config.toml
dataset = "read English sentences (LibriTTS-R)"
decoder_layer_scale_init = 0.1
decoder_connector = "mlp"
init = "kaiming_normal"
Rows from block 2 of the text decoder, named by matrix and row number. Rows with one number belong to one neuron. Each number is 500 + 25 x the weight over the matrix's rms, rounded and kept within 0 to 999. All counts start at 0. Numbers have three digits each.
# fc1: MLP up (decoder.blocks.2.mlp.fc1.weight, 1024x256), inputs 0-255
# fc2: MLP down (decoder.blocks.2.mlp.fc2.weight, 256x1024, transposed), outputs 0-255
fc1.385:503506489469543493489483491495549482416480475487477474526515500475488482490532540484499511486481506485503441564492527529498512528471464466510493497465508467542536501520510488522519514495495496510500537515517494520481480507485481531496488507492505487521499527500492504496470501464557507492492517495495502553477501533528499487542477499499533512482504527470499506506517484509524505502503493487477433498510487507496504508508507505470511507518482498482489486457520483511463451519501465499479512495509535502501485549499505498492484541496530516490500458515509517470488461512481522507504482478511521549500465511528453527511483462537486504488469484494486511522457511497486505446508528466468497490515546493497508487520490475447547531518496540501526556487474435431497515471478536
fc1.387:472449480520490463545520508518493509514486487490463546430490500559476521516509485518468472509505475530495480488539484554467501500488514567485502491474463542518524501502452504513466490481482454520492486486527454523498482478451496497501499527481550523492533507522478500540510504522469480488524519516562568491552492540529496510485412529531500482466447528462482497505496534495498511463471517536506541482505447494487520511505511518473515545495485533453520458533518477532476490551438522525511534536508433477506500487508489464542509498488489552566491497489471508492503490497466543521511520497479498480510479509542496482509453450473474497515508516494490493551475500501514538478494507471488504498515528564520506499480486491483541548512494517504475513528504430515487480505490539
fc1.388:522522524498461511520510508468504485515553487482487484504471517440514500516464477498530567485564505539502494509503465551545505478480532518482516496474528519494535491486468470480489492502516527507445483526537473489463505493485503480509455471484496511500531406520482488512555537527501516495544506494510440493524523511512524513519458497499497496464507504454507517524486508512511481503481542491520535521475463488482539456492495485465483522522509474527479523493524485511489443520486525499471524523499469493535500472502507505483508510531497486485499495505484486462511458463468471532476521444495507493523520512488492444500497486512480465506524536526484486497505523511525515489482487501515517506499517520481471514505467507513492489471492481532523462514462490504505476482527505
fc1.389:485505505484548478498480495491448511443469528529503452476474469479530525421502504525501498481502488486499454534462497473522504529473504502520498508505564540488519537474494510458493523507489450526503484459465489498448522506489546511467534549484514415473500507501500506490508537468490490533532510523490527529428523524451500490484476500517496535487515493486522491495537503466528475516482510487558529471467510475529507482553523473497477517505510486520526499528527505455502553499494538512518501491503519492525538489496441454539506514478484509530494525514486492534525463495499495469461551495493534472472476517476507474484470512487511527480459512498551496477497486511470541495514519523499522492509485505497500469528498515514505484506510472458539504489496525523502512477507510
fc1.390:514542503497535473471500515466504458493523477497507528475454481500502531502488462483519514534537513503486509514544468511524490458514488555501503434482482473521506501523480476519483507479461489530475501482459515519442473482499496507486473529496493505507487565485488543512473495529500512490557468496502550479459516497500561531508508517521531519446488538494500482503448483501501513473506484499508484461528478507525513522506487502485507489475499497491473529531490493472519455533462502499518484505518511453494537494497485507509515463516468459471489496493495528444480515506491515471526483499502502471534488495477497499530521499491507499490494481522502533518470486483514519482483531509484509515510494489489509507464526500469531511531477490523549504519449490471456494490518491
fc1.391:503530485484466532404500476476484508503491497480532489526454448462475482521466474500466503524486517443503536497479494488514508450446497497535495552473465519508498496497491513459484492566525468551501509510475491478521519490510528483504497532540474516460513522486497501484509500543514469477526516516499470464534490537508491446484497523498545552508488520526482469517525466508479551506546522531506491492508496455462471531466504501488487463523474474480524500488513513506495544496530540513523522508525534572525510503518489480527506521516487498494520497549523498487442494499475529512469518483552499515439495558534554464504512565539509499540531504459496466543553464516498556498503463492478522507502530494545523527491487465501487525464487454471489502506558512515451533495493522
fc1.392:524480533493523489458488515483514504492488502513467500522488504508508505495524529508507518471524521504461463486469522482520484513521503460510446527535483480485493558517468502529494506524459494453506500540502513474488473471519507516492492560492473559498528522497472482506491521456497495482540518491514489509552469493501521496470522490510495477506506536514473515496498480492523571482515494472459499486490503514499512515493507461525494518537508537483529523490495521514567483494505517424520506517460459458532480502538461513522504507504489487515492495516454480512489548498491528501537463528510489534468540487484475485481514483506429484475493462528502517496492524499528503542470525503495490482500495479467531505464490493488465500505473483456493460514512484525523492459516492
fc1.393:527490499502476484484519492484499518445521523472537519511508526480516455544487503547479464461523465503493557510508502501534503494494508465520469509506506485517501481558487506511499510437476530504511509505507477503498475529504491492516500526541518533492514502518488528496518504502486517489508516506506530489487529514493521509501481539494492563527515485488504541524477498488505474512493503537513507512500500490414487468531470529555535508520527493514545529452495503487512489485528497506447495447516469500518523483517478496524491505530488508504507453457489469544484438493492459479521528498499447523522453495521482469485484529577489463523505502515512514510513493521480528491507549501494500491480464488549474427487501538505536530490525504494516498507485503535487512505507497
fc1.394:551507501508501498456518556520471494435502490488510497499513475487537530491484504519506513520511543487466537480480403517536498526514492487490532556516487497514530562491447502472486485521540491502460491480455547473482544446533428483513514479561511520479550527495540480489506528512480464471494481517509449526470498471487496454506520498539454528514517490501449505475551505488463523553518538500459478495501492505505453562497448509519507512509482469529491543443500508506541511516524537488482511490496461476501550497477498468502518522502506478515497535534500492491482516491510460497515459512541530515510512462503520503517495505525502499537488518503499502515515490510520439474452565476534498525455468472470531464517472501509494519463539470527558516492482516531505543561495504
fc1.395:466483531504546500507510506516497519513511509489509471483508503510495456525490501496548526507526438534495495493488494494507482496489446511476486430470488478524533534514480473489533567499459497525483452510508528505484508545487525504520475489499490529492540497480493532465482474481541479540493519496531552500477502521517518500509512485503510471465466517478496515483478490470511483535503491510560500483492475484553515523516509542523500544511494444503468495527522481523477497530491503488467503493517538493519506521496503476554544511472486531546474505547506434508456483502506490517509496525516411537522485522544506511505491506517475496504497484517503496529501530498481534476514502487489518548513515512499493522498467523499507509519473528486517518528477464537517466464495494
fc1.396:479478501533535490493480530547552444518509479477507498495507501509492532550506489510494493445489540517470506541501501508550530499497496564457480513517512537527492486515521479493480462512538483532451497505488511503504539498476496491498478451483494530486459482513489520504498457521502519540541469526488491519502492479472499505480508506470516498498481483506473506456515454535475515502521505474518481507496500481531527546550488457461513510496515461461484530523486528522490514505487525501502537529510523511487495537473534472546517509512474498497519486513569535464484473581495518486502512543537490520512540544477511506528498521546512449530522481494490502532538528491497486488511488536539511499491488550500446508467548505525486551485484475495502537498557487550535460527470499
fc1.397:508522549503471484442507485520518561490515495503539493493495490493502498508459505484514466492521521487553531463505485476489501492496511497437491518480514509509533514493506501525493469512484503529481512540482499485511516487522501522487491494499504482519526540527509500511501524499544486475520494479573487495463494517502537485497508502511496515521491504528514509497526494510487473532491501493488516502503436475457539497481462526522470506506467484489539507521467498473475477469470529504493494523520497518482513511505506536495433534509504515503499501557489531484466463463489611490559494489487509475449478511465469458482469544508551508431506547467515500476527470496484464536460479538506485500494534490486472493504457536485485491512507503489478500452502507538503535475487545
fc1.398:474532519504467470486546516459505511501549458489462508466437481484481503501504501530504522475567528511506504483526534495508506463514469495498518528514473516486526491487484526437524489540509539534467480489489454520535508500477478493524498552509502507461446497511502504524458523514493530453516528474433511527517503455551485534493521523514529482497485478503538494545525517519486526535534499496520490498510467481505505500482461475471511536464472505498503477509489472520522468526503525515486520492508512487492509463485503465486509463507478512469523485509465532464469516493490522502510462502461515470511478470457476475510536505456490496485483495510464510495497492536524500488502486510496492484533487509507496534509502475456478496484530526496480500486505473515496543474495475
fc1.400:535494564476518523544508481495471535486503456446476480487483503475482515517474509482461499477543475487495474542442500494478510514539466450474497472515488538496540484529516471431508548478543507454500513562478492489475481501468510517486495487501489503509497526515487502466484496496509526529503501477462511478472522469483472506523514506505499460475503483484527549469514519523526509490500519496491515484469500485479522451511491481502500492524508489516525508485500444523537486442517486550479497498479488493510520507478512510527479496494514513534502505531484520546499482433527476518460489501490501533508485525514537475489521505527485449516504455502507481539480509489492455491495487512519502506511511496496501517508483484500518489519481519502483498481485487522503487501491504
fc1.401:529487501495445492538536481538545484472474476507525533461525531535509500509477481520513480514503493530486548477509495497505502485533497549565525508520489472496522497520473537506562468479529522524489474495494502458492488491496507536501454510476513497498534556493535531515490533507510509498512558491492493506491509524526491492495480496489503482488511523463486565500473497487493480490482554515496500463551423499473511519503457484505512495539477480517511489552494563468501526499470496428474511490511495494482495467518512500529493508497500559544466540548516454532517496511542509475492540490504508545480504494548523485508513519534464449488529536485526512475508510481461509499484508463515490518519491481510530512496488450503512493510524517482500483485511529540494500512494470
fc1.402:489452513524485481502462488494528509493486505474466520525550513547500519537499456483505470500510522525505541492495473529462511530486480520494497486509482508528509473519482532529485500507461505472482494544484519502504530525490482529482501519485519520458514518507507467491508443556491498494519512493488512482516507500539476473508514508523516487476492510498493500521505519490505552516538476567551496507504504493468440528460508529508533508511511510499501483507490491481515507549476510498504494451471480475510524467503507495557507489479531521518505461491484465473493437447519525539528517491474462479550498482539483533505503481526476470552522462547511502488461476476531416500476504494517482522505515485541524432466448531500462563516500475480515539524520501487435534470501471
fc1.403:521475509526535473488511490530503491493494507465543494446508474528514506492520525475489524496509475526514509476486475467505492487503479519494519471466522510480497512517476454464488529524508495499495517537459476512430529517474498533489491514495456502466488505500515484482468511508527493550518511505491533493476497536502464492470496483458502477502486509501517531482544520502510500493516525515506496473502496482516494571527510441528464525481492478468509498490450465523529518507508523557524484448507485487532538502476501500502515458459531487507433512519487502488472514525487547473513552505514504478490508516521516492516508550501527482514489514502508459505494493481484487512515465478509508511510512486443516506503476491514506553506540492482502525526494510519521495482493511
fc1.404:462485511523460518524497494506474508492469514531514511531526460508484504489542496441493534519618541447535546498488506500494440481551511502454535470471458438510506487501476475465546508529451524541482506466492508482531546521503564483475521486551536518496510503467508506495487497496487516457520503509479560513542515510526462490503530544467513521496536499506513505520492500494473526517494490524479487531511487453479489515521483484503540499524473518467475475482467528501519507498542527512489539456502494530494527483521498506501535484453506534471489473550506505530485477541505431498521519515512461492490506502514518496465548547491501501516526505528468475464534480468498553499467477491524494501540474473498471481501491483466489514529533532486490519560541509528533484491520543
fc1.405:514551497480495474498529513540544500456493465500488464492514494538490512476519528514513520495514506489510444511466517496476526514497483482511485489492507484510462509508488452468492528482495507503508547503499505495514470496497490522490490486487511488503518509505510481503505481453555512503495506476491500514473485519537510495520473495504524490523493528477526543510504505498509502494521482467486472484504509455489508507537502479512514492498506489474508506478522490475478445470485482486513492483519533507521506581516515540507481475494518513504488469467515520474514453491489498553542502508503524514496484510516514461512476480489484508469494443491492529471499544497459496477492481511491519458498524501490494467517471486498511489520509506485523483477466460476500516489498501
fc1.406:551516533480526521499496495504523514493488452468461526502475442481481526520518477499496454545498490533486443536429524517453530509508488529524467481526495491507512466474507430517484544446533509481489494498476487511535416437480507513519522481532459500537499497496497504508490541447529432557453521456529548523542465491525457498528492533491494462497492484469527488430462529503502515475481487513523473487486468560528483478565527454480494504520446499504521520524505385513530440509503509493471501494501478531513485494489550527522471501482557504469505460523509497502481492513514505456500464509508510522532506552531526491470512471472497516507505467500479532463488523463511533476516496496484498518479531450437509535504434494423541568505536493508511524449553477498515483478485524
fc1.407:490503516497499526491498534489512479497515473505494499479527475501527469494476489474484419517526516536486488483497513499484476492534448514536544493473500535529484486485495517486485501589505471525513525502458468495497509526553465533495494512486504527489507503503532525442505521476490489469484515467523494490484473496481483471481498540575495493497487483481534466494518483537427512524494515481537457518510478462442508525496481483528438504522529496495520518514516489502505497549489526500533465420484504499519522459547503518535476528549530505499476515512531489488435517529492443529514510497488525495488503534483480451516534497507503500483511471554482508429523480497506529493492506478518512529509520501517481505486501503515549505537502449498520486508560458507515524545502485
fc1.408:525559495450478488470547486524479495489493495466500477478505518490489479491503463508543495489521503486502495465491465490467522535544478500478482496504479564461494514504500501510538494503515543498488547485493493496489474473467469463493487471521532497514476499506536525536502521483570558500535516446511495498560493513524485507531541512467510483495522528502541472484538520511475525464501496479503493479489483459525464537470506487469513524513488463507531506532535442493488491468481498479478506555517502489504513519505478469497498507489502513520513525491532552494529496499505484519553519494521483476516562487481478455542486519499503494499504501484481501474532505517456525510494504522501540498490523481486461516490491508487488488499535517500497501484478502499508550504461502
fc1.409:494505499490487457492497502491464498544489514487521502526485455473488502519511499500469495515554493532506492474488521537483516508499460487493511492547495502506463497505511513508503505477462471491512500544523485502534503501489583507510495541501490504509522514517474499480551516553529533464527543514504488453520486506480510473475485489486492538495530484468491502511544490434532505512474520548519518499484519533520548510501507485491492499490499502465502513518518514488485507487551519472545507504475517468566501502487486511504531504486517550545568472500495507519509538502492502520475482509510482464483468490518511492442490513490501491493494458487514479506476488534489520540541483495454520518526501519522513517523504513492500467539469526520508494501471481531516488505529484
fc1.410:472481503534533500490507528499490500493509487463496498489468511507498478530464475490544492501472482477462507463467503530484496514497506474498481480518504512529470471492497493510498524484500501493484491497497511560508478516485487443554524500477533489473505521507496535542478478509508476488497548515519506531497527506478506555549458497487493492468507526507514503503422531481512520573526470506526482501481501480503524475494501503488517492482489505496493509511497483504494508515503525507534521465509465499541519511525507478535506471482492467515508476478537483487479471517493510528517472502520517489529515502558504498490506483517508536491540501521511504516548493474480508526500496508482546494496499504503471518476459533517487531514484504544528463477482494510514491532497537
fc1.411:519502519496474512519479536528516534501507527493510476476470521488541493536499489505515516484505503507516480518514523486473505472502538566450484509496499525495532478558472490488471535494506475555498521519511479511512491509528488492513493526486512510485476455541486511496471511509530481530513523548510542563454545503485469538507483496537496491476520494498494489425503516522513545491499509480536473518490494486535501521491502478503509507489508478475431573526503473484525456537472542506474472490509574499526498523520455503531492491508492518535521476510533500493488512580503553497500470561478532513515550461519552454504420518535488457495489503513528510528522500523523490500486495553435508502509454487525457519530524514524508509515495501492486501518515483476529453524481545
fc1.412:506538496509468528506479488525510460435470457504489528506487528517500446515491495507515511519557490477478444477483512550505460516482487526477492472450493496459533536506545490463511484526478487510498501469483466474488485465510512517496489517515488500519517477497463512491526517480531484502456519500562543474497473457533489501529534461508497549520489493471472481498490494479478503501498497512500483519501483487475482523469467487512478524521551476522544537476503468502513473505503517486492501496479476567536461517497488494499503516496530531494494495539532475488496496475517501474567488486510474473507508498494485497515452468499433504485513461524502518530477523501494532451449493491453471500527486522501512496510470526487506494462517479532459484515522517458517503456504519
fc1.413:508538512475513489539530500522500466492470483532499516503482496522474499520495525505517508525545473501508506491484492489507506519539447485503534458508518527488495493489474463516509505468506478510527520474529505479513461499477469529528501504519467510534513460516495479470510523482514517508478506483488504531468467504523459501497523505481484506510518483489527507518542488520514531483498516534495473502511501518473532522532499468490481524502466503489559509501517474502544467514550473508507507484482543470491487526505503490536476518507540501488492451489494514538497496499486531500479497479502495528504506555513497520504493506511519483481495505486477544494554510471488459489484461521473522513494515488487514464513423472485505493529506496526506486486535497493503526481469494
fc2.385:506477496499495491511514506523519493493490509502517485501486509482508509499501507491430500471533504513503513533510514526488500515522490507506505553486464513517510537514487510516482540508524503472482512511538528500538488462472519519488488513493484509520523498511512438477504487496503503470519511501497510496483508529525490495492497491478486503474498482468435518517520485654521472498508488485488506522493515457506497472517506480518514485474490504500513496506506478509501491469477423506491475525486495525774512440501485512485511502500458494489491486533505471503504518512512502488501537473463512510494504490486506489522485475502496516488485492466503498455484503491507486504491433506511502517486499486519476497518496482518528479501502500506509499473507495504479492518485459
fc2.387:519475499501487493499504504515446470510504489524501494493501483491499484459508495502495479511462491529483500500488485494507480493516471496498513519483440527486534538501510528516469448482498524531457464550519514463487489482498458463482519523470486507448480496520520461471524500502476529480436484518516509487559532500495501504466489488494502496466533459546480477546522482502524494540531463521457491533517540525514525500498555508499498481480489517493469500540498488465534556489520506513571537510503494504540545519498492500494530495500476510579511507485442487487456523529473495489495554469487518550498494480509500544502471513529521545585517566503515479483523435575533520518487515460490508498521518495558523408468491465527493510536495475491506476497500550495480498502507507
fc2.388:478518473471472473526523530495536512529490493497511494498524489489513488531517514494500495483520475464511494479503470521518481486487464511480453498509537513460472479523459490507512514502496501537525524502510511476432469501516514505515508504497483492494505485507489537498525491497537489566507484527523474550435504498447475484485488469502459473481516545542510510499529468462514455552501505506457470550511476550507517537518502513504473476501530500468470457509496520491499509492515514507476525468511504490412520546503470514473496509473523543466494550542500489513531545493514488542477516471513476506525502485511478495532516495522507472478530500483480471483502517477526519484507505518526496501494504466477464521496512532478516502475487516448479487521475499492507507509483511
fc2.389:504519559491473471492531512478487466470508515465446518481484464499468504521465528526479478524448485488509548480494488491503456533519515477525516474472486500515509519510483494487512510505499489466487462498509512552561435507491505523487513468547482490482528490531539461501516505481531517499471463558498499532490539456506503527488483475514519504500481493478486512509447503481520515487480478495468532521476503503466477538479492519465517521515525474543469471488520488488537506506558510505474508503534498517432491499455499464508494493445485473533510522504465493465526489537507493517482507482501543541491505504514491517506486517505505501494535481505490473495498564482489490523485492527578467565487543525537497481493540504526555487499526484468491507534525478471473504528462511
fc2.390:537508491509536492523498498481488477470532520498490511475525504508494462481490511471500483525480501525502469481495524501503520478487494481436478482528519502488497515491514547515512511540491512502534480506488517486480505499513488449506518479486519489532497518486481433476522513533492519467499489493527521494521482468515463520526499474507502505470492502536555492513520523483527485494485538471541516482512461528549504464491527500483514515522527489527537511502518503539533503499517532507504523510527508456558516519485497484536455523513524480500512506501498484514508489523519480529525492473496525511475501473530503488497519483458508527472496498493459495478511504506520490502506552516461515459506508485504502487516507490513521482491474499496519488508486512486518489477512520
fc2.391:510531522477464504456501493529492513490424487501522471494496466559526473488469464520454531496512508478509494450464528494539532490503516512439478482487460491511563512498516491475493553501501504584532430496476508471528496499509519508506508529512507482473501509478502454511512466575477486517523530523530474468490485499482459475496511503482495521494518513501514548503492489524488538492509472479504491518494522509496500502444483508518499485580511465479517459462551508506495535576485478522512528484534488506518518506502455478507531514502528476480499464525496495497429509473484523509463493475567478494528472488513525479533538549524459512515492513461490500539529515494483578538520465508522537479477508516608514528536497487498475490533479483504490504469539484504457497459485551
fc2.392:536475520505504534494504476495484532558483492488512543505500510468494510506532496523525523488482500512492514509528502498515499534520468494515477481500532489527450536503462454463492458481520509480513496494418536509517478516501514506531520494510550504489499498500489539470466542446492496505497513462511493533460508515498472482527523549471487493461472480501476496468486435488517495504514494503486507500544488505566480528519513508496505488532502509510476494508473485509538477520517464479526505515489516552445483522478497499501490543505514529472485555535515484488547518511495525477476484536479478485478539551500514502487515481508514504485486451476504512510468493554500469509539460481498507476488480507501469472515495526519497495491484506529512480483494528466528501436507503
fc2.393:469487476472475533520509516527506500527464496483546516470518504524541503504488473519512525502523487504491474504533494531485524481482499453502530540519510497499501486469441499489513504509482503477479469492477556485504493488460477468488527532473489498469505511455491505431495479545520496490541500483482489491533502471483487531519501484509471499504504508478501502570517485528505501480470500511472500493463471503494483515543487515523534509494466459534494523507465494508494468488499477516507452465514483475571524524522474497532505500494489509493504534511497477503550502521490480511486528517466483482508487541475508497514484516501511507510525520490525497531507537514518474488508456499496482510493525488526505515501460534500486505498481544548477523457460510487466501517500520
fc2.394:495486461460529521518500526533502476482492449491493531539540484502470525486515500506516473487474497527506486502527516494505538536521467490516521533455529510533456503512506435497483509562477471486481467546484493470487509462499493507476496547498495492510519468502474567503498515546522486553466480472516480510497489512510469508517471445518495518519532496515507523498507501531466505515499469503471491425477481528522539481526563501505507498492468499481524481479448497452520496531468517542483541490496495559480526502480515536483520524505539512507472507535514506509445459482517508469501508530526516498509494523535529449484477533505524542449507495482481522494504532467529491550495451521508520476476520515537491556542538494484517454503479488461562492538495517487547525457529496
fc2.395:472497511477476492529445511456510520532544506500480473488492532477544465505481489483504502512531494499486495503480481469504514446509521501483539516491483503536509539511524518524478495449484515504457494494491547517494503527509482506508480525486463496472581486498489369493519519495517526499504485492515491484503537517512502516447502446489516528480504486477482492532543491527506503506463527484486489511486513477486492523523558510519479489502486543504506502467469506488542525512551504499487499499541478503608515528507505503503473497518506487500510504481487513498479531472496499522525524493441489509523529493490510482526528490511542542523512525530498486478511487460485495562472467506494450495531522492476500556485506502495449488517520510495538516489485520529506534488474459
fc2.396:511465456518487485516510497496521470467475466494429502475539539513510470507556538508456455510490489488431495479495488495575504472463516519473465524522509500494461510464497439493504559504578493521516488453516480527539537517475542495480527448518513462531523473531484478517502438522444520564470525514509474479511490517438502474487537489507521484528485529495458518506554488462486461509512510525513488560517524509514481491505500483445501475516513517482534466501520499472464499511493513508498588523516496460445485523490480464480528485485518517491449540504489582508514501546519495466546487463520514473507541491529497478517496487504503478492475540485455512515480497463529524501507522510514481497536480490499438502508495501517504514522491469492478501526486517494514477492485528
fc2.397:508519505456505537496513505502510542497477526491523491497532516504512480500474484502503477503538505543525522479507525470502439485484523500486496518508498483487562518518505432504491499518518522559490491511500479467490502476528491523467527484514489516492471493502488430494482538490533497421476468474519511502494519496535512529464506414495474509501507521501489516475477504471497479532542481519461517517486491475501498508471451510499501484522471495454480524552539501496515508499491501518515460530522513500474515518519472542516467523534543482507509494476511503483457488506514560524532475474483527466488470486492491546495468498465489515493546515497511489519529499517482494522464529512531493499499519540513519511519516500504504499481474471502478525477543506507493504429480528
fc2.398:506516542525530508488467489488510520508487498489488491474479462507493516532503531474452490486532487483535500465500509503504486504491511506526470492501499505516503453501493497495511472482515513543502515540501496489544506539518496482486484506515498472452452501491500480510500489468472494482453474466512535512502494468547460483518491490489548493523521508525497486521531498487472487525513510522506471491518491534498438471501523504513514489506527518513500508541505487497496510459502495519489513491507516476488479509451481502476472532493521542488527492507486464479499545471501486486499490514496498506485491485509478481472511495492467506477472511482492474494501502504490486519504521518462510482495488498507510517510522475518490466527523500474501500459472530520506528518521497
fc2.400:498477508526459559524495493497480536521518527506472465507475517490522478517495505487471514509505500479490505490493484501495480519479475476500508601514484482483497531493516495512531474484520485469502471475493481508518500523469500492488461498499489524473501530503501335491495500502508498506515511499490511495505497475517484601474512513500481472529510472489478507513483500554513471519475547490495475493522516496483513520504512515513465460478492478510482489497497489479516491500495483517500505519506474507711516465531503523495508475522505506497504516556500504504511521476489481523490517538459491508488487553494498504496518436504506510520507501523518469473519483475511489505503489496509496504463496504518500535532508496516477518497497487478464489449466540513485502524490505
fc2.401:498478523467482546542528510482545449511486484496472497505475553499547522486529504469537533509527494500485499491520462446496485484487517508530509553517528492490537513497501476509466487505460515515475529511493530490449492474478494500516457532490516496468542505493558401467485498540456523486548543520511471459502516528501516481474515502482498485480493485487452550514448526478518534487527521514477495479507435512473492498502516487516496497499434497504474470485502514509499485474563511523516494502485466508516508488497491472517480493480519506475482513479481477494506517503525508513509494546493515536466499460489520516458529518520499499504483543486531498502527512467430492497502562513478487504476504496487539475493487493511489490485514514542472492472514509515492452539484492
fc2.402:499523506469525523534468484514529482514515509507466524461504479556507497463540511472484517535499512440514449523488477515477492514542479500480538525501473496575481508470512497501440510523504563503530494501431497510415522527534519454531537526499514491507494511520499465503515471492521446516508502469526499484487476490480488515498495491546495545471499435512500519528493505479521490513497499466519467553494466484477501524518484518523527530524475519515484509518497557540489477481508517540492539452537432525430529496519494474477510460519508538529497516524511495508491476491471497490498482493534492494518542508483546525496493500464542538520501530442506494477534515548508517549522489507475567508537492534476502511539467550508459520545490451495521486497480515463436474488495521
fc2.403:549514560492486547529503511477531501541452511532490534510510449494532467524505488508479481514474486497526498476495506504530494503492508484502540544490494513499502536506509522507465459483518494517479487485529489493533453497477509513476501497518507553463476478498520379486500473517507497486504506491505526472516494496506486556491486461507500512485546509513447487541544492460480487482512488489509487528492524504467482504489496488536454462504495508520502459475495497475567486510530493470507499480494490500535545500494488481504500452490503520478501507509501515475447505536479511482477548513506512553503488487499524489496503522499511485546493493547472447490502500506487502535452501493509522533519522509492535481495502511536469511485496470480501493505502489495530451477518542
fc2.404:484522497499478497486479500498512531501514485494527475521485472536485514486516468487498490510517524519506519464476516525509523523545457494471452497501466472481512498508475570490543493484468545556495519495488483534522496481473485478486484512494484506518461489456509520497506522552482524527493482466478481480516539473592512497509472499498472514509515530512472557516510528526511487512490457498509446517504464526529485481511514471519499490495490530525484475500536494506523469481494466507539506499496505508536501515519482516463509532458539483490524485526475506508500525458510557466490512541533502513495552461496495457490506490531480471533489513515483480461551489502496473499518541481529506520497500516496493551461528464548472471529486477515471557528489502522504527467509521
fc2.405:492509500499480516510500500510518505501497519492512495507459508493525526508513504480490498500494509498509487489522503516511493503503488492494511545497505515497476511504503515508451520490489497478490524513496516517546495474495513496492490518496520528500506467505504297472507506519487508465499515514476490465492488504517496514482491504494522483485494499488473506519513524607503499499516467517519489503501539488490506440497477493486478492478514480507505500505491509505504447476488459486510464506484521468756505486508495507507485488490504488505498481523501513480508488509485511492510529476476529492454493506494478495497488485500477513502498488484487491481508499531489462501521475505505514547486513497491494497502498485510527496501497517501479514464489505510475480481486490
fc2.406:528471502504485479501501484508468415499535554482475481482490512437512516520538450488510489512505511523473457529500489503443523538527499472494502547530490475484547500516571454531455512471558494425440498491485426477539472482463508465521480513491464511475496440513485393514472490523498481463501524502468525527505535500516515545487504506527496506526520465509509532486499507576506489497465511492484507494475526523523492464500513504498490489449508470493508450488465481507479475547462450478481485514510492532709540512481500503483487440515490443474514475514514505562497499440553496505458522498469525503525487488499514508499487482466473551498498470453501473475546499492488469528508542519536466499509478474518462497515469501490483516485519489491484472481490506495519513511547469
fc2.407:483472504540500480524482540542484484563525506503488508498535504516525458480490506460496473560491555493504457462525382516486514505537483502517494473454522528547502488492527527511438508520496492515481493496471478545498493490485488529495518546515495513451495514477507454483528496526499528503454525460522506513456539477483489514526498542546503524497484462500524511499481474517522488505499531508500478515514486497490511522465526521484469479526530509491541520523497511486499452514516503519533456484489504485524518514544511496465501495480535499498518507514541498468477457463514497533514536520479502499513498493496477425445533523487493508525518493499536475459512478521478555510491505490491541534480525535501452507522489490507504518504509456534503471507569498488529510506491534
fc2.408:479488535538523487497513508507498473527539504519440460509483523503513487521506474476473495479502514481484500485563509482498466524524504531496470536521523513453543503522503500510518491516491501506456473491514493498466496505481451523494496509487534520449485494518474372505502553502523502461504497491519496487523533502494506526488489458545475486509564518499502523505530500515522488492527500526458516494513533496525511497503489525478500494461510515523501531525541458493501495547482477518525516525520503489604494486499489520497523491507501464482485507489522535485497492468490478505534502474455523488478515490501492516499502537496512557468493499458501486547510478489472505497506562493492500485473494488499496500509508465440503496489509558485441518451496524509489552528471502
fc2.409:485518539497504429457556494495476486521501490457481499496495497451501480493496493526463505487544527528506496499478475521503498513504471473499510478544502471507513487536549495505513497500466503471504482484480484520549513513493470512519474541486520505475529530498482429508526521527534494477523487463491492463534464502551506516503492493524478523535513521488498490559523478445510524510495505518486512537490530509508503520505521487478486529517491517459490508444457486487506538517542499513530514494506484532484508510513541511487524499516511533536510497545515494489489535492462488554541509476535491482503498476506522541481470459525516505508570496502492481516498498468481533512528539495505518514502511482478517501487507496494471491538485514494537496519488493504516479521517534
fc2.410:471548479494481464498512506466468434521509503519444504496490528499488486494535482486473516491494451477522444498500477487486461466506486491492509526497466518470490520497514515522458510489507519477430498525453563484480488463479526474518494530476487515481521508496503528492536493528516540481489521526513475508505505504493503545473481459538491494483464492493516484529530478558522525517487477496510497508452533482500484462532499468498501490495497494494562489502474516519501494545522529506525484474482473481559531540531463473523492483519496498527538491496506441517491495483526484502525495481483505524542517519514490516497502525473517574529481503506475474497532463498528459529483517504496512467490495482499497557506468516493493506520495497469502495499476515531500491511485471
fc2.411:519537538501474534516500471504488480469477483491452538516573451515584471489507503529507501483483480474488493497466509444498493457456498558444459529502476514516503523514501590523507456489489533525507508478496515505508501483533508497476509481514534527492483503494483503461518471477488544534537541482543511524474532550482476511489493473514488478499481516517521444460530516461508493483401492500512498540515520507525497520516529487514521511516493488569491553499517492506496523520498516499532500532482544512536494482508453505495457470523477485527492476495518504522510495532577521511520488465476513516507521472513514512520500486479511534499525458496492486494503524472505460504513487505466492482489481480471495513526501511480517503476512474461483468494462461501472518465462523
fc2.412:489470529477459534519477468492490511496527525502488533493506497492499535498491509469495540491500508479464475520518489526501496516521521473506508512501542501481518516511521482488466510485489489482495492468511474457508521486533516465515501527500464478507504486507490433495541535525491502533490523478508505483496504461484505520530519511500505490508510508566480502545493500522495492524506518445453489558501501507464483548477476496526492492515506497549517495508463490476517481475526453488444479464521497507580476483487485495487499495480511490487524479511499496569506541490518529500480501472533515522502477515508508496491469484516491484488543517488515483489561470470502492498454486486503497514558515514476508521490497500463496492464498527538499487511526499441544508495436468
fc2.413:466517498507475509518513465531468486528500504519495519495494499494526508529528472457496489499483512500478515470521483480526512510518506496494529524487514541503476480501516503514496487528497526467481531494509480476526515479502536491483480506500509547436482455513484314489486512512523498473494512520471478485496498487508508547513500476484510478528505506493462482522476491561499505495517497479521497498511523490488472500488501479524468505498501486495504478476507497483499474530476472508492494510482504494703492480509507509513512476503500487473488483523494484491506500510480506501490520503456517482512523480498528489496504501487508496526507483461513484519506484497475497549526483481522502533463520481475491491476514462533493484499506526495511506484510501466476513493490543